Weights of a small segmentation model: 48-pixel images.
Rows from block 3 of the encoder, named by matrix and row number. Rows with one number belong to one attention dimension. Each number is 50 + 12 x the weight over its row's rms, rounded and kept within 0 to 99. All counts start at 0. After the name is the row's rms in percent of the matrix's.
# v: attention query, key and value (stacked) (encoder.blocks.3.attn.qkv.weight, 480x160, the v third), inputs 0-159
# proj: attention output (encoder.blocks.3.attn.proj.weight, 160x160, transposed), outputs 0-159
v.129 130:66 49 56 39 40 41 68 42 31 61 67 60 53 30 61 55 50 43 49 34 54 48 50 28 59 53 51 74 70 55 53 55 53 49 63 42 46 60 44 56 30 49 81 46 41 45 51 40 24 45 63 52 62 53 52 41 46 53 66 61 56 42 53 58 51 55 47 49 49 57 35 39 67 53 32 57 44 46 63 52 10 52 48 40 47 67 48 35 63 35 59 45 53 34 27 28 56 27 43 44 41 32 53 53 55 42 56 73 35 46 55 43 45 53 39 53 61 58 35 55 51 51 48 34 57 82 38 42 55 41 55 59 50 41 59 86 33 50 48 48 46 46 61 44 54 80 69 40 29 41 45 69 55 40 29 65 64 54 59 49
v.130 104:49 44 18 53 33 59 50 39 66 41 58 60 56 42 59 40 49 43 48 49 58 68 41 50 72 63 48 46 60 69 50 57 59 51 52 45 44 63 52 64 39 44 73 52 57 48 49 55 46 22 62 57 41 56 37 57 46 40 49 61 45 60 47 52 45 54 50 39 43 36 58 64 71 47 47 62 53 47 66 50 38 50 40 49 50 60 55 38 70 50 58 44 49 30 45 54 30 51 54 45 38 58 39 52 63 37 39 67 55 51 70 36 36 36 46 27 41 48 71 54 37 35 53 07 69 63 32 70 49 55 62 40 57 44 66 62 33 23 65 32 58 39 40 48 49 49 78 36 32 41 55 38 44 56 44 87 60 53 48 56
v.131 102:47 43 46 52 43 65 47 51 76 31 28 52 52 67 50 47 52 36 46 59 69 56 38 54 41 67 49 41 33 46 46 48 53 57 36 53 52 48 62 59 63 40 46 53 60 51 64 47 41 46 54 61 43 40 28 77 59 43 49 26 23 40 40 43 54 41 68 40 48 37 55 56 46 55 46 45 60 52 29 44 72 50 60 63 51 40 62 58 30 46 64 67 34 57 58 74 31 55 60 44 38 68 41 67 51 20 34 51 62 56 47 68 46 58 50 31 41 40 74 53 32 46 47 52 71 29 51 62 47 70 42 60 51 39 60 35 50 28 43 60 71 44 31 56 51 25 49 35 36 48 51 38 43 74 67 55 61 53 64 52
v.132 099:55 42 49 48 48 53 68 44 59 42 33 58 47 55 72 54 48 29 56 46 70 58 35 32 39 62 47 51 44 59 50 42 59 59 52 55 45 39 61 61 63 43 61 59 59 49 63 44 33 38 62 62 57 45 34 75 56 48 59 31 24 37 45 39 61 49 71 32 53 41 39 38 54 49 34 53 55 57 37 49 42 44 57 56 53 44 65 43 32 40 73 71 33 46 46 64 32 47 55 43 35 46 49 75 45 13 46 63 50 51 57 76 50 58 38 32 50 44 64 56 38 47 46 48 81 57 39 48 47 65 40 68 44 31 52 53 41 31 42 59 67 40 34 56 47 47 59 33 19 41 44 53 45 78 46 56 66 57 65 58
v.133 095:52 68 85 49 46 45 43 44 47 46 50 52 47 46 25 61 40 77 47 63 59 35 50 51 56 66 53 60 58 21 59 53 37 47 23 59 55 52 44 75 30 29 46 34 45 46 59 52 41 76 40 17 50 47 44 50 56 55 37 31 55 52 51 47 31 43 50 54 44 50 48 53 50 53 49 44 48 36 32 43 57 60 42 50 36 54 47 57 34 56 46 64 46 78 57 57 67 33 66 41 70 64 45 48 71 49 62 45 56 57 33 50 44 68 60 64 30 51 37 60 48 37 47 66 55 20 49 18 45 47 53 53 47 73 69 59 60 58 27 57 69 64 57 49 45 60 44 56 60 48 42 49 50 46 48 53 62 42 62 50
v.134 096:43 41 18 58 44 50 60 52 61 45 45 61 64 50 54 35 46 46 49 56 47 65 46 44 62 54 43 26 57 80 45 44 58 55 48 47 47 49 56 49 67 37 59 71 57 50 47 42 60 31 54 66 52 50 31 57 64 33 38 53 48 55 38 47 57 58 47 40 56 21 54 56 72 42 58 67 57 51 64 51 59 44 36 47 53 39 57 48 68 57 55 51 50 43 55 58 32 73 41 53 35 58 32 63 46 34 34 57 61 46 86 49 51 41 48 33 42 50 62 57 44 34 61 21 77 58 41 72 51 60 49 33 50 39 50 37 31 34 68 33 67 29 33 52 51 40 75 48 45 47 55 29 61 63 52 77 45 45 55 57
v.135 083:58 51 56 49 30 67 41 46 66 29 37 52 55 50 37 51 52 43 39 49 64 54 40 64 50 68 57 64 31 27 52 61 49 53 29 49 55 73 51 65 34 39 54 30 51 54 64 46 26 54 59 44 44 40 39 67 43 43 65 26 26 33 49 54 45 39 67 46 44 60 57 59 51 65 39 40 54 40 27 44 59 56 63 62 49 56 57 61 37 37 54 53 35 50 52 71 44 29 62 32 38 70 53 55 62 28 38 64 61 63 32 45 40 62 54 37 42 44 72 50 29 54 37 46 58 39 52 61 47 66 59 64 63 45 83 51 48 31 37 64 64 50 44 52 55 39 51 31 32 50 51 52 35 59 61 59 65 58 70 40
v.136 075:53 49 49 55 68 28 77 52 28 60 50 63 44 51 69 48 41 57 65 42 43 53 47 19 49 40 43 41 62 79 52 27 54 56 54 58 42 22 59 47 74 41 56 68 56 54 52 38 59 48 45 50 69 52 49 51 65 42 42 44 47 45 52 39 67 63 47 39 76 38 34 35 55 33 53 63 51 63 62 55 32 41 39 39 56 35 54 40 52 57 59 71 52 50 50 43 55 61 40 55 47 28 46 61 33 46 66 59 43 41 75 76 60 50 39 51 45 52 25 65 62 39 61 62 70 69 39 33 51 54 35 49 33 40 27 45 33 64 54 50 50 38 49 49 43 65 55 64 41 42 47 54 72 61 35 48 43 35 49 62
v.137 095:59 46 60 44 42 61 56 46 65 37 28 54 49 59 62 54 53 30 49 45 73 53 35 46 37 65 50 59 34 43 50 48 54 57 42 54 49 46 57 62 55 45 53 46 57 51 68 45 27 48 61 59 51 43 37 78 54 49 64 26 22 30 46 44 56 42 75 38 48 51 44 43 44 58 35 43 56 55 26 45 51 49 67 62 51 46 65 53 26 35 68 68 30 53 49 66 37 39 59 40 36 55 51 68 47 18 43 60 53 54 40 75 47 65 43 33 49 42 66 50 33 54 40 59 69 44 45 50 48 67 41 73 50 34 62 52 48 33 33 68 66 47 38 54 51 40 47 29 23 44 46 56 39 73 58 49 68 58 70 49
v.138 114:44 49 23 64 39 52 36 57 55 40 60 52 67 48 24 31 49 62 38 52 29 62 59 71 70 45 52 38 48 49 49 59 49 48 42 44 54 80 43 44 41 40 50 45 48 55 39 47 60 45 39 48 46 46 48 36 47 33 46 56 59 56 46 60 46 58 37 58 55 45 74 75 60 49 66 53 50 34 68 54 68 54 36 47 52 56 42 62 79 55 34 31 59 38 58 57 54 59 44 51 44 69 39 33 58 63 33 52 62 55 61 14 42 32 68 49 47 54 59 55 45 44 53 30 41 50 64 80 52 51 68 24 63 50 62 36 41 48 76 33 44 42 53 45 53 42 64 57 67 60 60 34 55 30 57 69 33 42 46 46
proj.129 124:48 49 46 50 68 52 42 45 69 40 35 39 48 69 49 40 43 50 55 54 41 62 50 71 36 58 62 39 34 55 53 32 47 47 26 54 48 31 65 37 68 60 18 56 57 48 54 62 71 51 45 48 28 44 50 61 53 52 35 31 44 59 57 45 49 58 55 34 66 44 65 59 30 39 59 35 44 54 40 43 78 54 61 67 51 35 61 56 41 65 44 60 41 45 76 69 44 72 57 63 54 72 45 41 48 59 47 34 73 57 47 66 45 41 48 43 49 50 59 40 49 59 48 61 38 23 62 63 55 51 35 49 54 50 35 38 74 55 49 49 61 43 41 42 36 18 28 49 58 66 61 44 34 65 68 31 47 56 38 47
proj.130 102:48 38 75 49 76 37 49 53 42 62 31 44 41 57 39 56 54 53 49 56 47 30 38 73 20 39 56 49 39 34 49 51 51 51 42 45 52 32 53 30 55 52 36 47 46 42 47 57 62 77 55 38 50 46 54 45 65 70 61 29 50 40 56 52 59 43 52 58 49 69 36 34 21 45 58 30 53 59 43 56 56 52 65 53 38 46 50 50 29 54 31 53 51 52 60 35 81 48 47 59 58 57 57 46 45 66 59 35 47 56 34 59 52 63 50 64 61 55 46 46 57 64 55 80 26 49 60 27 51 43 38 55 55 50 53 48 72 79 37 58 48 60 58 55 52 52 21 51 71 65 42 67 52 58 52 28 55 73 53 36
proj.131 105:50 46 56 55 58 42 50 50 27 70 63 56 67 38 36 44 56 58 44 49 45 35 42 61 47 29 54 45 59 51 50 58 52 44 72 46 48 65 43 42 44 37 58 44 42 47 45 53 56 64 61 36 62 59 59 28 52 62 66 67 69 50 53 51 34 37 30 65 58 65 46 46 39 48 64 52 49 53 55 74 26 42 46 26 48 61 32 43 53 44 46 42 71 41 37 33 92 41 48 49 58 41 40 36 53 70 58 44 29 48 56 21 56 50 53 76 60 63 40 57 61 47 59 49 36 66 58 32 50 37 58 43 55 54 55 55 47 79 67 36 36 62 71 48 50 72 57 48 57 57 32 46 66 31 28 52 42 49 54 49
proj.132 099:46 43 47 61 62 42 36 53 40 60 55 49 70 46 26 36 47 52 43 54 39 50 42 81 50 38 71 39 49 49 50 52 46 43 60 40 50 70 59 34 52 42 36 46 49 45 47 64 63 70 60 36 52 50 56 37 50 62 59 58 74 54 52 54 25 40 33 62 72 55 61 60 29 44 71 35 41 54 52 67 47 51 58 33 47 65 43 50 61 48 41 33 65 33 48 47 91 48 53 52 60 59 37 24 57 76 51 31 45 53 50 22 54 48 55 74 63 62 49 52 55 51 54 51 32 40 68 46 57 39 52 42 60 56 47 50 57 80 72 40 43 55 66 35 47 50 48 36 62 68 45 41 57 24 44 43 42 49 53 43
proj.133 090:55 37 36 43 62 65 61 34 69 44 28 57 65 52 65 48 80 37 61 37 48 57 40 44 47 36 52 50 47 80 50 46 50 40 48 56 52 55 45 52 63 66 50 63 35 63 42 49 66 18 52 72 39 50 54 52 34 51 68 46 30 43 51 55 58 52 54 39 52 59 50 54 48 49 39 62 62 78 50 51 41 41 55 39 77 46 58 24 55 41 74 46 45 27 45 24 36 52 51 59 29 31 60 68 46 48 47 65 36 49 53 42 63 40 33 50 70 50 48 39 38 69 52 45 36 69 37 68 53 42 46 59 49 36 35 44 47 40 62 40 27 27 38 61 51 43 48 46 41 41 46 38 42 68 55 51 41 58 39 57
proj.134 098:49 49 66 55 60 35 24 62 46 49 43 57 41 60 41 57 59 55 44 59 58 31 30 85 27 43 56 55 37 18 56 61 56 56 52 44 53 50 46 48 33 60 56 38 54 37 43 64 48 74 60 33 50 49 54 43 53 66 64 41 41 50 45 48 51 38 51 71 35 68 48 49 41 48 66 20 46 60 51 61 51 50 74 42 36 56 50 48 38 44 33 37 54 49 49 24 83 36 53 55 67 48 57 32 61 71 65 49 38 45 27 46 47 65 46 58 50 56 51 47 53 54 50 70 31 53 47 29 45 43 46 51 61 59 65 60 69 62 41 70 37 76 59 52 55 62 40 45 65 56 41 55 56 41 59 39 51 69 54 33
proj.135 085:54 40 59 46 69 50 67 41 36 79 62 41 66 45 51 42 61 55 49 44 43 29 46 49 40 31 43 40 65 71 46 39 48 37 70 54 45 38 43 27 65 39 54 58 36 49 50 50 70 46 56 48 51 60 52 34 60 69 53 67 70 57 58 50 43 42 39 44 59 58 37 32 20 47 58 68 55 58 52 67 26 37 38 40 49 43 40 37 41 54 58 63 65 44 47 36 80 67 45 62 53 48 34 50 40 66 54 35 36 55 67 38 56 40 53 67 64 58 39 54 66 48 69 54 37 64 58 33 54 33 44 45 49 46 40 48 54 78 58 19 45 50 67 53 39 67 38 52 56 59 31 47 60 61 28 45 49 41 41 55
proj.136 082:46 55 37 58 42 49 13 61 68 27 39 57 48 61 45 51 49 36 47 57 56 75 44 85 55 57 73 54 32 32 58 55 48 51 48 44 59 74 58 58 40 66 35 46 57 42 45 69 42 56 52 53 44 47 52 55 31 49 51 50 47 55 39 50 29 44 56 61 46 41 75 70 59 51 60 20 40 52 53 43 75 55 73 43 49 65 63 54 69 41 46 22 42 36 48 49 48 42 59 50 57 54 56 30 66 54 44 44 57 42 36 45 51 54 41 46 52 52 67 42 38 58 36 49 44 25 50 69 50 50 49 52 58 56 50 55 64 37 56 76 46 54 41 40 57 25 61 32 55 52 66 38 38 29 76 43 45 61 48 45
proj.137 096:47 45 46 57 61 46 51 49 31 69 65 48 73 41 33 36 48 55 46 51 38 46 48 63 55 32 61 35 59 62 48 49 48 39 69 47 47 65 55 34 57 35 42 49 44 49 47 56 66 61 56 39 56 55 56 30 50 59 56 68 77 57 55 52 27 41 25 56 72 55 55 53 30 45 68 54 46 51 54 73 35 44 43 30 50 60 34 46 60 52 48 46 73 37 44 51 87 55 49 51 56 54 33 33 49 72 52 33 40 53 63 20 56 41 58 76 62 61 44 57 60 45 59 44 38 50 68 43 55 37 54 41 55 53 44 49 49 80 76 26 44 52 70 40 43 57 54 46 58 65 38 40 61 31 31 48 42 39 50 53
proj.138 111:58 53 76 37 52 50 49 47 51 57 46 48 28 56 71 66 67 53 53 47 67 24 43 46 24 52 29 63 50 37 52 46 51 55 48 56 51 19 33 49 43 59 71 48 45 43 56 48 44 48 56 50 45 59 48 60 63 68 45 49 37 51 52 44 71 43 69 47 13 56 23 26 50 59 43 51 56 55 43 41 41 47 58 63 37 31 57 41 23 55 47 62 38 65 51 27 46 53 49 56 55 41 57 65 47 48 64 54 44 45 41 79 47 64 39 35 38 47 46 44 56 50 57 64 50 66 31 30 42 49 40 57 46 53 63 56 57 45 14 62 50 67 48 67 52 67 34 51 52 41 42 63 49 76 52 47 60 64 46 41