Rows from block 7 of the encoder, named by matrix and row number. Rows with one number belong to one attention dimension. Each number is 50 + 15 x the weight over its row's rms, rounded and kept within 0 to 99. All counts start at 0. After the name is the row's rms in percent of the matrix's.
# v: attention query, key and value (stacked) (encoder.blocks.7.attn.qkv.weight, 480x160, the v third), inputs 0-159
# proj: attention output (encoder.blocks.7.attn.proj.weight, 160x160, transposed), outputs 0-159
v.117 087:57 37 67 29 56 31 70 12 71 45 31 42 55 59 56 51 53 47 75 48 82 50 15 59 44 57 55 63 59 41 48 57 49 60 14 42 53 32 48 50 51 35 52 33 39 61 64 78 43 61 57 71 32 46 43 51 73 92 44 16 54 33 61 64 39 50 66 41 40 43 47 60 27 34 54 62 55 32 31 52 37 57 47 60 49 42 58 52 41 40 65 55 45 57 73 42 29 23 53 66 71 52 65 49 53 43 80 60 26 38 00 68 42 65 47 34 69 51 24 55 39 62 24 67 59 40 13 32 58 45 69 31 65 49 50 70 42 47 44 44 55 63 39 58 50 37 24 48 46 55 61 64 22 51 58 49 59 46 58 53
v.118 102:64 70 60 48 59 56 63 64 55 72 84 26 48 41 28 56 59 41 31 48 67 28 55 53 46 61 41 65 46 44 50 60 27 47 52 59 52 25 36 64 36 46 16 20 48 34 86 68 46 61 52 46 37 36 30 65 54 56 40 61 64 61 34 44 61 20 58 43 59 31 48 42 73 50 51 31 62 21 37 43 43 70 49 70 35 53 44 50 53 38 46 45 44 80 46 79 33 67 46 47 65 75 47 57 39 44 48 50 59 63 84 34 52 49 74 26 41 50 30 45 30 33 40 61 49 62 46 48 52 50 47 52 36 75 46 53 56 23 30 28 66 50 56 50 45 46 29 43 40 86 31 54 92 55 49 11 63 35 62 29
v.119 098:51 75 55 57 62 53 46 68 48 47 62 24 55 37 30 52 70 54 45 32 56 27 54 67 33 49 30 53 43 51 52 58 36 43 50 69 56 23 31 54 30 44 09 25 46 50 65 58 48 53 49 30 38 63 55 44 58 67 29 80 62 67 57 34 72 17 48 44 43 60 65 35 59 57 66 45 53 27 39 65 33 54 50 73 38 29 43 64 45 50 20 40 53 87 52 84 51 65 53 58 71 80 45 54 51 62 53 35 62 62 65 34 62 46 74 24 24 46 40 41 47 32 35 65 26 59 55 51 42 52 56 40 44 73 54 39 60 47 27 32 64 54 59 50 45 40 33 48 58 82 45 41 81 60 47 04 49 37 62 34
v.120 076:48 51 43 30 57 33 58 60 52 74 67 24 51 55 63 40 43 45 76 67 61 49 61 45 54 46 49 63 36 57 46 65 43 47 43 61 54 32 31 57 51 54 14 30 31 39 58 69 39 36 59 52 39 62 40 37 61 73 30 25 55 28 99 51 42 58 74 49 47 43 45 38 32 44 52 60 49 25 35 60 17 43 57 47 36 42 62 64 70 35 53 58 44 59 61 70 32 28 39 74 91 58 71 47 28 70 82 41 45 28 74 57 43 37 88 53 56 56 36 56 83 49 31 45 41 46 46 41 52 36 60 20 54 42 33 55 58 74 56 28 53 50 53 53 49 35 41 49 60 65 44 71 40 29 53 25 49 54 49 19
v.121 112:53 75 54 49 68 56 46 66 47 46 56 26 51 40 33 57 76 55 44 36 59 24 54 70 32 32 38 49 41 54 51 52 37 36 57 67 55 22 30 54 26 51 15 21 51 53 64 61 56 58 50 35 36 69 65 48 53 74 33 83 64 71 49 37 69 21 50 44 37 60 63 44 53 49 74 42 55 30 43 54 39 56 51 73 35 31 46 58 45 52 16 36 50 85 51 67 53 68 42 54 74 70 50 51 54 73 51 33 60 57 54 32 64 48 64 38 34 36 37 36 50 43 41 65 14 60 48 53 40 53 56 35 57 77 52 42 63 49 28 37 60 65 59 51 45 41 22 47 67 86 46 39 79 60 55 03 54 37 56 29
v.122 101:42 45 39 31 44 60 48 61 31 45 24 29 65 58 55 56 86 40 34 35 45 45 72 49 31 06 70 35 44 65 49 42 56 34 75 53 44 39 39 35 50 73 50 47 57 63 38 57 68 46 50 53 42 69 74 55 26 77 50 73 49 55 44 43 58 58 61 54 22 62 69 54 31 53 64 54 55 50 55 40 31 46 45 51 48 50 52 41 58 52 18 38 32 51 41 49 56 74 09 54 62 25 69 39 30 77 39 60 60 48 40 35 54 54 51 82 78 41 54 34 55 88 62 62 11 58 59 72 46 50 58 33 79 45 42 48 65 55 51 42 42 67 70 56 46 37 27 48 68 73 53 30 26 49 65 34 39 44 42 28
v.123 096:69 56 48 29 60 43 68 74 55 56 66 23 52 47 37 61 71 39 39 45 92 24 50 63 48 42 60 75 56 46 47 57 37 41 43 49 46 23 45 52 29 47 35 13 44 53 79 65 44 64 65 59 35 52 32 70 45 67 42 52 46 57 58 52 50 29 71 42 27 39 52 53 60 56 54 50 64 21 33 33 43 71 53 70 24 52 54 45 53 33 26 38 33 73 26 53 41 41 17 41 58 56 67 67 35 53 57 64 44 67 57 30 37 54 61 46 53 46 27 41 35 50 36 63 25 53 43 56 52 49 43 43 69 54 51 75 45 34 25 27 72 60 77 52 48 38 20 28 43 72 43 68 65 53 57 14 75 47 72 28
v.124 082:67 58 40 73 50 39 45 66 58 45 76 73 39 43 44 51 19 58 52 63 58 56 47 53 80 75 52 68 67 34 49 59 52 55 24 44 48 67 71 62 38 33 61 43 46 42 51 26 40 51 54 39 58 50 24 52 60 00 49 39 40 59 76 58 31 46 38 52 58 47 29 58 71 60 38 51 47 51 51 54 80 55 55 39 35 61 47 54 50 54 48 51 66 46 37 49 52 21 66 26 20 62 34 64 62 37 48 45 44 71 67 50 36 38 50 32 20 56 55 65 45 22 57 25 65 34 69 41 51 60 30 70 41 44 65 59 26 49 39 51 63 31 56 43 61 72 81 49 37 08 56 81 70 47 37 73 64 60 66 69
v.125 088:76 49 49 50 58 42 62 71 62 66 81 68 29 55 51 55 28 44 42 71 70 43 49 45 80 71 54 78 62 37 47 47 45 54 45 41 41 51 66 62 44 42 60 47 44 28 72 33 39 59 54 60 66 30 11 67 50 11 63 26 39 45 48 61 37 49 49 51 64 21 25 52 80 50 32 40 52 48 48 31 76 64 57 44 32 63 47 44 52 36 65 59 55 42 28 25 50 27 46 24 29 44 47 71 41 30 54 58 37 62 84 46 36 46 45 54 42 55 47 61 49 28 61 36 72 50 47 39 57 51 16 73 34 39 51 75 36 49 46 52 63 37 60 43 50 66 65 42 30 28 39 82 78 42 40 51 82 65 58 56
v.126 077:68 48 40 36 46 45 62 74 61 50 71 34 50 52 36 55 60 45 29 52 84 37 58 57 65 54 79 71 67 33 49 61 43 42 31 40 41 39 55 56 31 47 59 19 42 51 72 58 39 58 71 53 33 45 16 83 51 42 39 44 42 59 63 57 35 37 74 49 24 27 50 64 68 66 46 54 68 23 36 21 58 74 49 57 25 69 55 44 50 39 24 39 27 62 21 50 38 33 18 32 38 55 54 63 33 43 48 69 51 72 63 34 25 54 64 49 48 58 32 50 28 47 49 48 44 39 53 59 54 49 39 55 69 49 62 73 27 30 25 29 76 44 82 53 55 48 40 25 41 44 49 69 56 48 50 47 66 58 79 34
proj.117 080:53 63 45 68 58 59 30 67 30 55 59 51 43 20 61 47 44 49 29 47 20 51 88 33 65 36 41 51 53 50 38 55 47 47 89 47 42 66 61 38 52 47 40 50 45 55 55 39 64 34 69 36 66 50 63 61 14 18 67 95 64 71 34 60 56 36 37 74 60 53 44 36 69 59 57 53 56 77 66 54 61 39 39 34 50 66 37 54 63 57 38 23 63 45 24 66 62 74 48 31 32 51 55 64 51 45 36 31 61 71 65 30 58 64 42 73 37 43 55 40 53 35 62 51 48 66 80 57 54 53 27 51 32 45 49 17 42 43 57 64 29 32 72 51 75 53 77 53 65 47 60 38 67 32 32 36 42 61 26 62
proj.118 090:37 32 26 41 73 37 32 23 55 22 19 47 55 69 61 37 30 70 75 67 39 64 45 44 51 57 44 37 67 39 54 45 59 53 31 46 43 73 54 51 49 60 54 69 60 72 29 39 69 41 57 45 54 52 69 46 49 28 80 26 23 62 75 57 58 84 50 67 57 76 47 51 38 25 45 60 48 86 69 58 52 36 39 37 62 51 56 45 73 68 48 60 58 23 52 28 74 31 62 56 33 45 60 61 83 48 56 56 63 57 20 39 35 32 37 71 44 47 58 37 51 53 71 47 33 52 53 65 48 53 40 59 63 30 67 42 47 57 65 44 23 40 41 49 64 45 68 55 66 21 46 51 34 39 38 86 42 70 43 57
proj.119 086:44 35 28 34 77 32 50 29 43 42 43 56 28 82 54 43 30 47 49 95 55 67 46 28 72 59 72 47 64 45 54 49 52 60 31 47 56 71 65 41 68 64 68 60 73 58 41 38 60 64 23 59 64 32 51 51 54 29 79 10 22 43 55 57 55 83 59 57 72 50 25 57 29 33 39 58 41 81 64 51 70 59 51 43 46 77 62 45 70 41 65 67 51 29 40 22 60 26 61 46 36 48 49 58 68 39 46 74 53 35 31 45 31 31 28 72 65 36 51 48 43 69 66 52 59 44 33 47 47 61 38 62 66 38 33 57 51 47 72 52 29 41 41 43 50 47 54 62 50 26 47 67 39 42 53 74 61 55 44 64
proj.120 070:65 43 48 59 62 49 48 52 55 36 24 85 46 42 62 55 62 45 30 17 43 34 41 61 57 50 29 47 79 56 46 47 49 54 55 42 52 65 90 56 58 34 73 53 67 53 61 59 67 38 65 48 35 44 61 74 38 48 75 83 44 83 24 60 55 22 31 65 50 68 60 54 37 33 56 57 52 99 54 44 74 42 35 40 42 53 35 40 39 55 41 23 64 45 45 51 53 76 52 34 35 59 55 46 58 39 28 57 71 71 20 49 52 63 37 55 50 24 58 40 19 31 77 51 46 52 58 47 55 54 15 61 41 55 65 35 44 26 48 62 32 52 68 43 69 36 58 50 39 44 62 37 45 70 31 49 67 44 43 78
proj.121 107:44 37 25 48 70 34 57 25 48 52 43 50 29 70 55 40 18 34 45 93 48 77 51 27 76 67 66 55 65 53 56 60 48 56 29 53 53 73 71 35 75 47 70 60 67 58 46 41 54 64 34 62 67 28 43 45 53 27 79 12 30 30 57 54 57 69 45 60 77 48 27 52 34 48 33 60 43 81 61 57 62 58 46 43 53 81 45 55 75 41 72 66 62 30 47 40 52 26 69 44 30 49 45 54 64 30 47 72 35 39 35 54 30 39 28 61 60 47 50 52 44 55 55 47 75 46 44 47 46 58 47 60 49 36 34 56 50 50 76 53 30 29 47 38 52 50 66 60 43 19 57 73 48 38 45 79 56 51 43 76
proj.122 099:57 62 43 52 62 63 66 32 62 72 64 48 16 40 56 41 30 41 59 75 61 56 30 44 75 72 31 65 60 63 59 76 34 56 40 54 58 43 82 59 53 26 67 41 56 43 77 58 40 65 62 47 45 38 29 46 68 39 38 39 57 33 51 54 47 12 28 54 69 40 34 59 43 57 52 52 30 63 45 60 49 68 45 67 53 46 25 56 41 48 69 62 75 62 64 65 36 42 83 31 50 71 37 38 64 33 67 34 15 38 39 71 32 45 37 30 22 48 41 56 57 15 36 40 75 49 47 16 49 57 46 49 27 77 51 48 48 48 47 51 61 48 58 36 59 54 54 35 36 40 67 68 77 55 38 63 68 43 36 77
proj.123 088:40 52 47 41 62 59 36 08 51 45 31 50 50 69 60 43 33 62 54 62 34 76 43 29 49 56 27 37 54 47 52 59 52 51 59 50 42 77 45 49 50 46 49 60 53 77 36 41 70 50 39 43 68 41 68 29 37 27 75 48 42 54 27 59 61 53 29 76 69 61 46 41 40 36 51 56 44 82 64 72 52 32 25 43 73 52 33 50 62 56 72 75 75 25 62 59 61 51 85 42 45 53 40 70 84 21 49 31 62 54 29 37 56 46 33 59 46 49 62 38 43 44 82 59 56 83 48 53 49 54 47 66 40 58 59 27 61 37 64 57 23 45 36 45 72 47 67 56 68 32 54 30 52 42 38 80 41 63 22 79
proj.124 079:41 41 74 35 34 49 45 42 52 39 37 49 86 73 30 61 69 57 45 26 59 45 43 59 09 40 49 37 29 44 47 28 60 47 66 46 40 51 05 40 50 66 36 58 38 57 25 47 51 45 28 63 64 54 65 38 35 80 56 53 44 50 23 42 56 80 70 46 36 50 71 36 51 47 43 42 65 24 40 50 46 30 49 44 60 44 73 40 49 38 65 59 31 39 51 34 61 52 40 71 65 32 59 68 46 45 33 57 76 52 56 36 79 63 59 55 87 63 57 47 38 78 51 69 41 68 23 72 53 41 68 57 62 42 44 64 62 41 50 54 44 64 17 65 32 40 35 50 66 62 35 25 25 53 68 39 41 52 63 29
proj.125 084:35 46 63 43 25 57 37 30 57 25 26 47 99 63 41 53 64 68 56 10 43 56 44 60 06 42 39 29 36 42 53 39 61 40 55 51 37 67 11 49 39 53 32 58 32 67 19 51 63 35 47 47 46 65 82 38 38 72 56 64 48 63 38 47 56 65 56 51 37 68 81 44 50 43 50 53 60 35 48 55 36 22 34 43 67 34 63 47 51 58 53 58 38 38 63 63 52 61 51 66 57 48 56 63 67 46 42 42 83 66 39 31 67 56 69 45 65 66 57 43 28 63 61 64 31 65 52 88 48 40 70 56 64 44 73 48 59 34 44 40 44 56 26 57 51 43 50 55 64 60 43 16 28 53 58 63 25 56 58 38
proj.126 067:46 63 61 38 52 56 46 13 56 46 33 49 68 71 55 56 39 59 65 39 50 61 31 35 19 44 10 40 38 53 47 47 55 54 75 47 38 65 29 53 43 49 37 52 47 69 34 46 72 38 39 47 73 57 78 24 22 47 66 48 46 57 21 59 60 61 30 68 54 66 56 29 40 27 56 45 47 63 52 77 40 26 35 44 67 33 37 43 58 48 82 75 71 32 62 61 55 53 76 48 62 42 52 79 76 25 53 33 62 56 37 29 75 56 36 51 55 51 68 37 51 45 66 65 40 98 36 57 52 52 50 56 44 60 55 43 73 35 56 58 28 63 23 53 67 41 55 41 71 52 45 23 47 40 42 59 43 56 29 61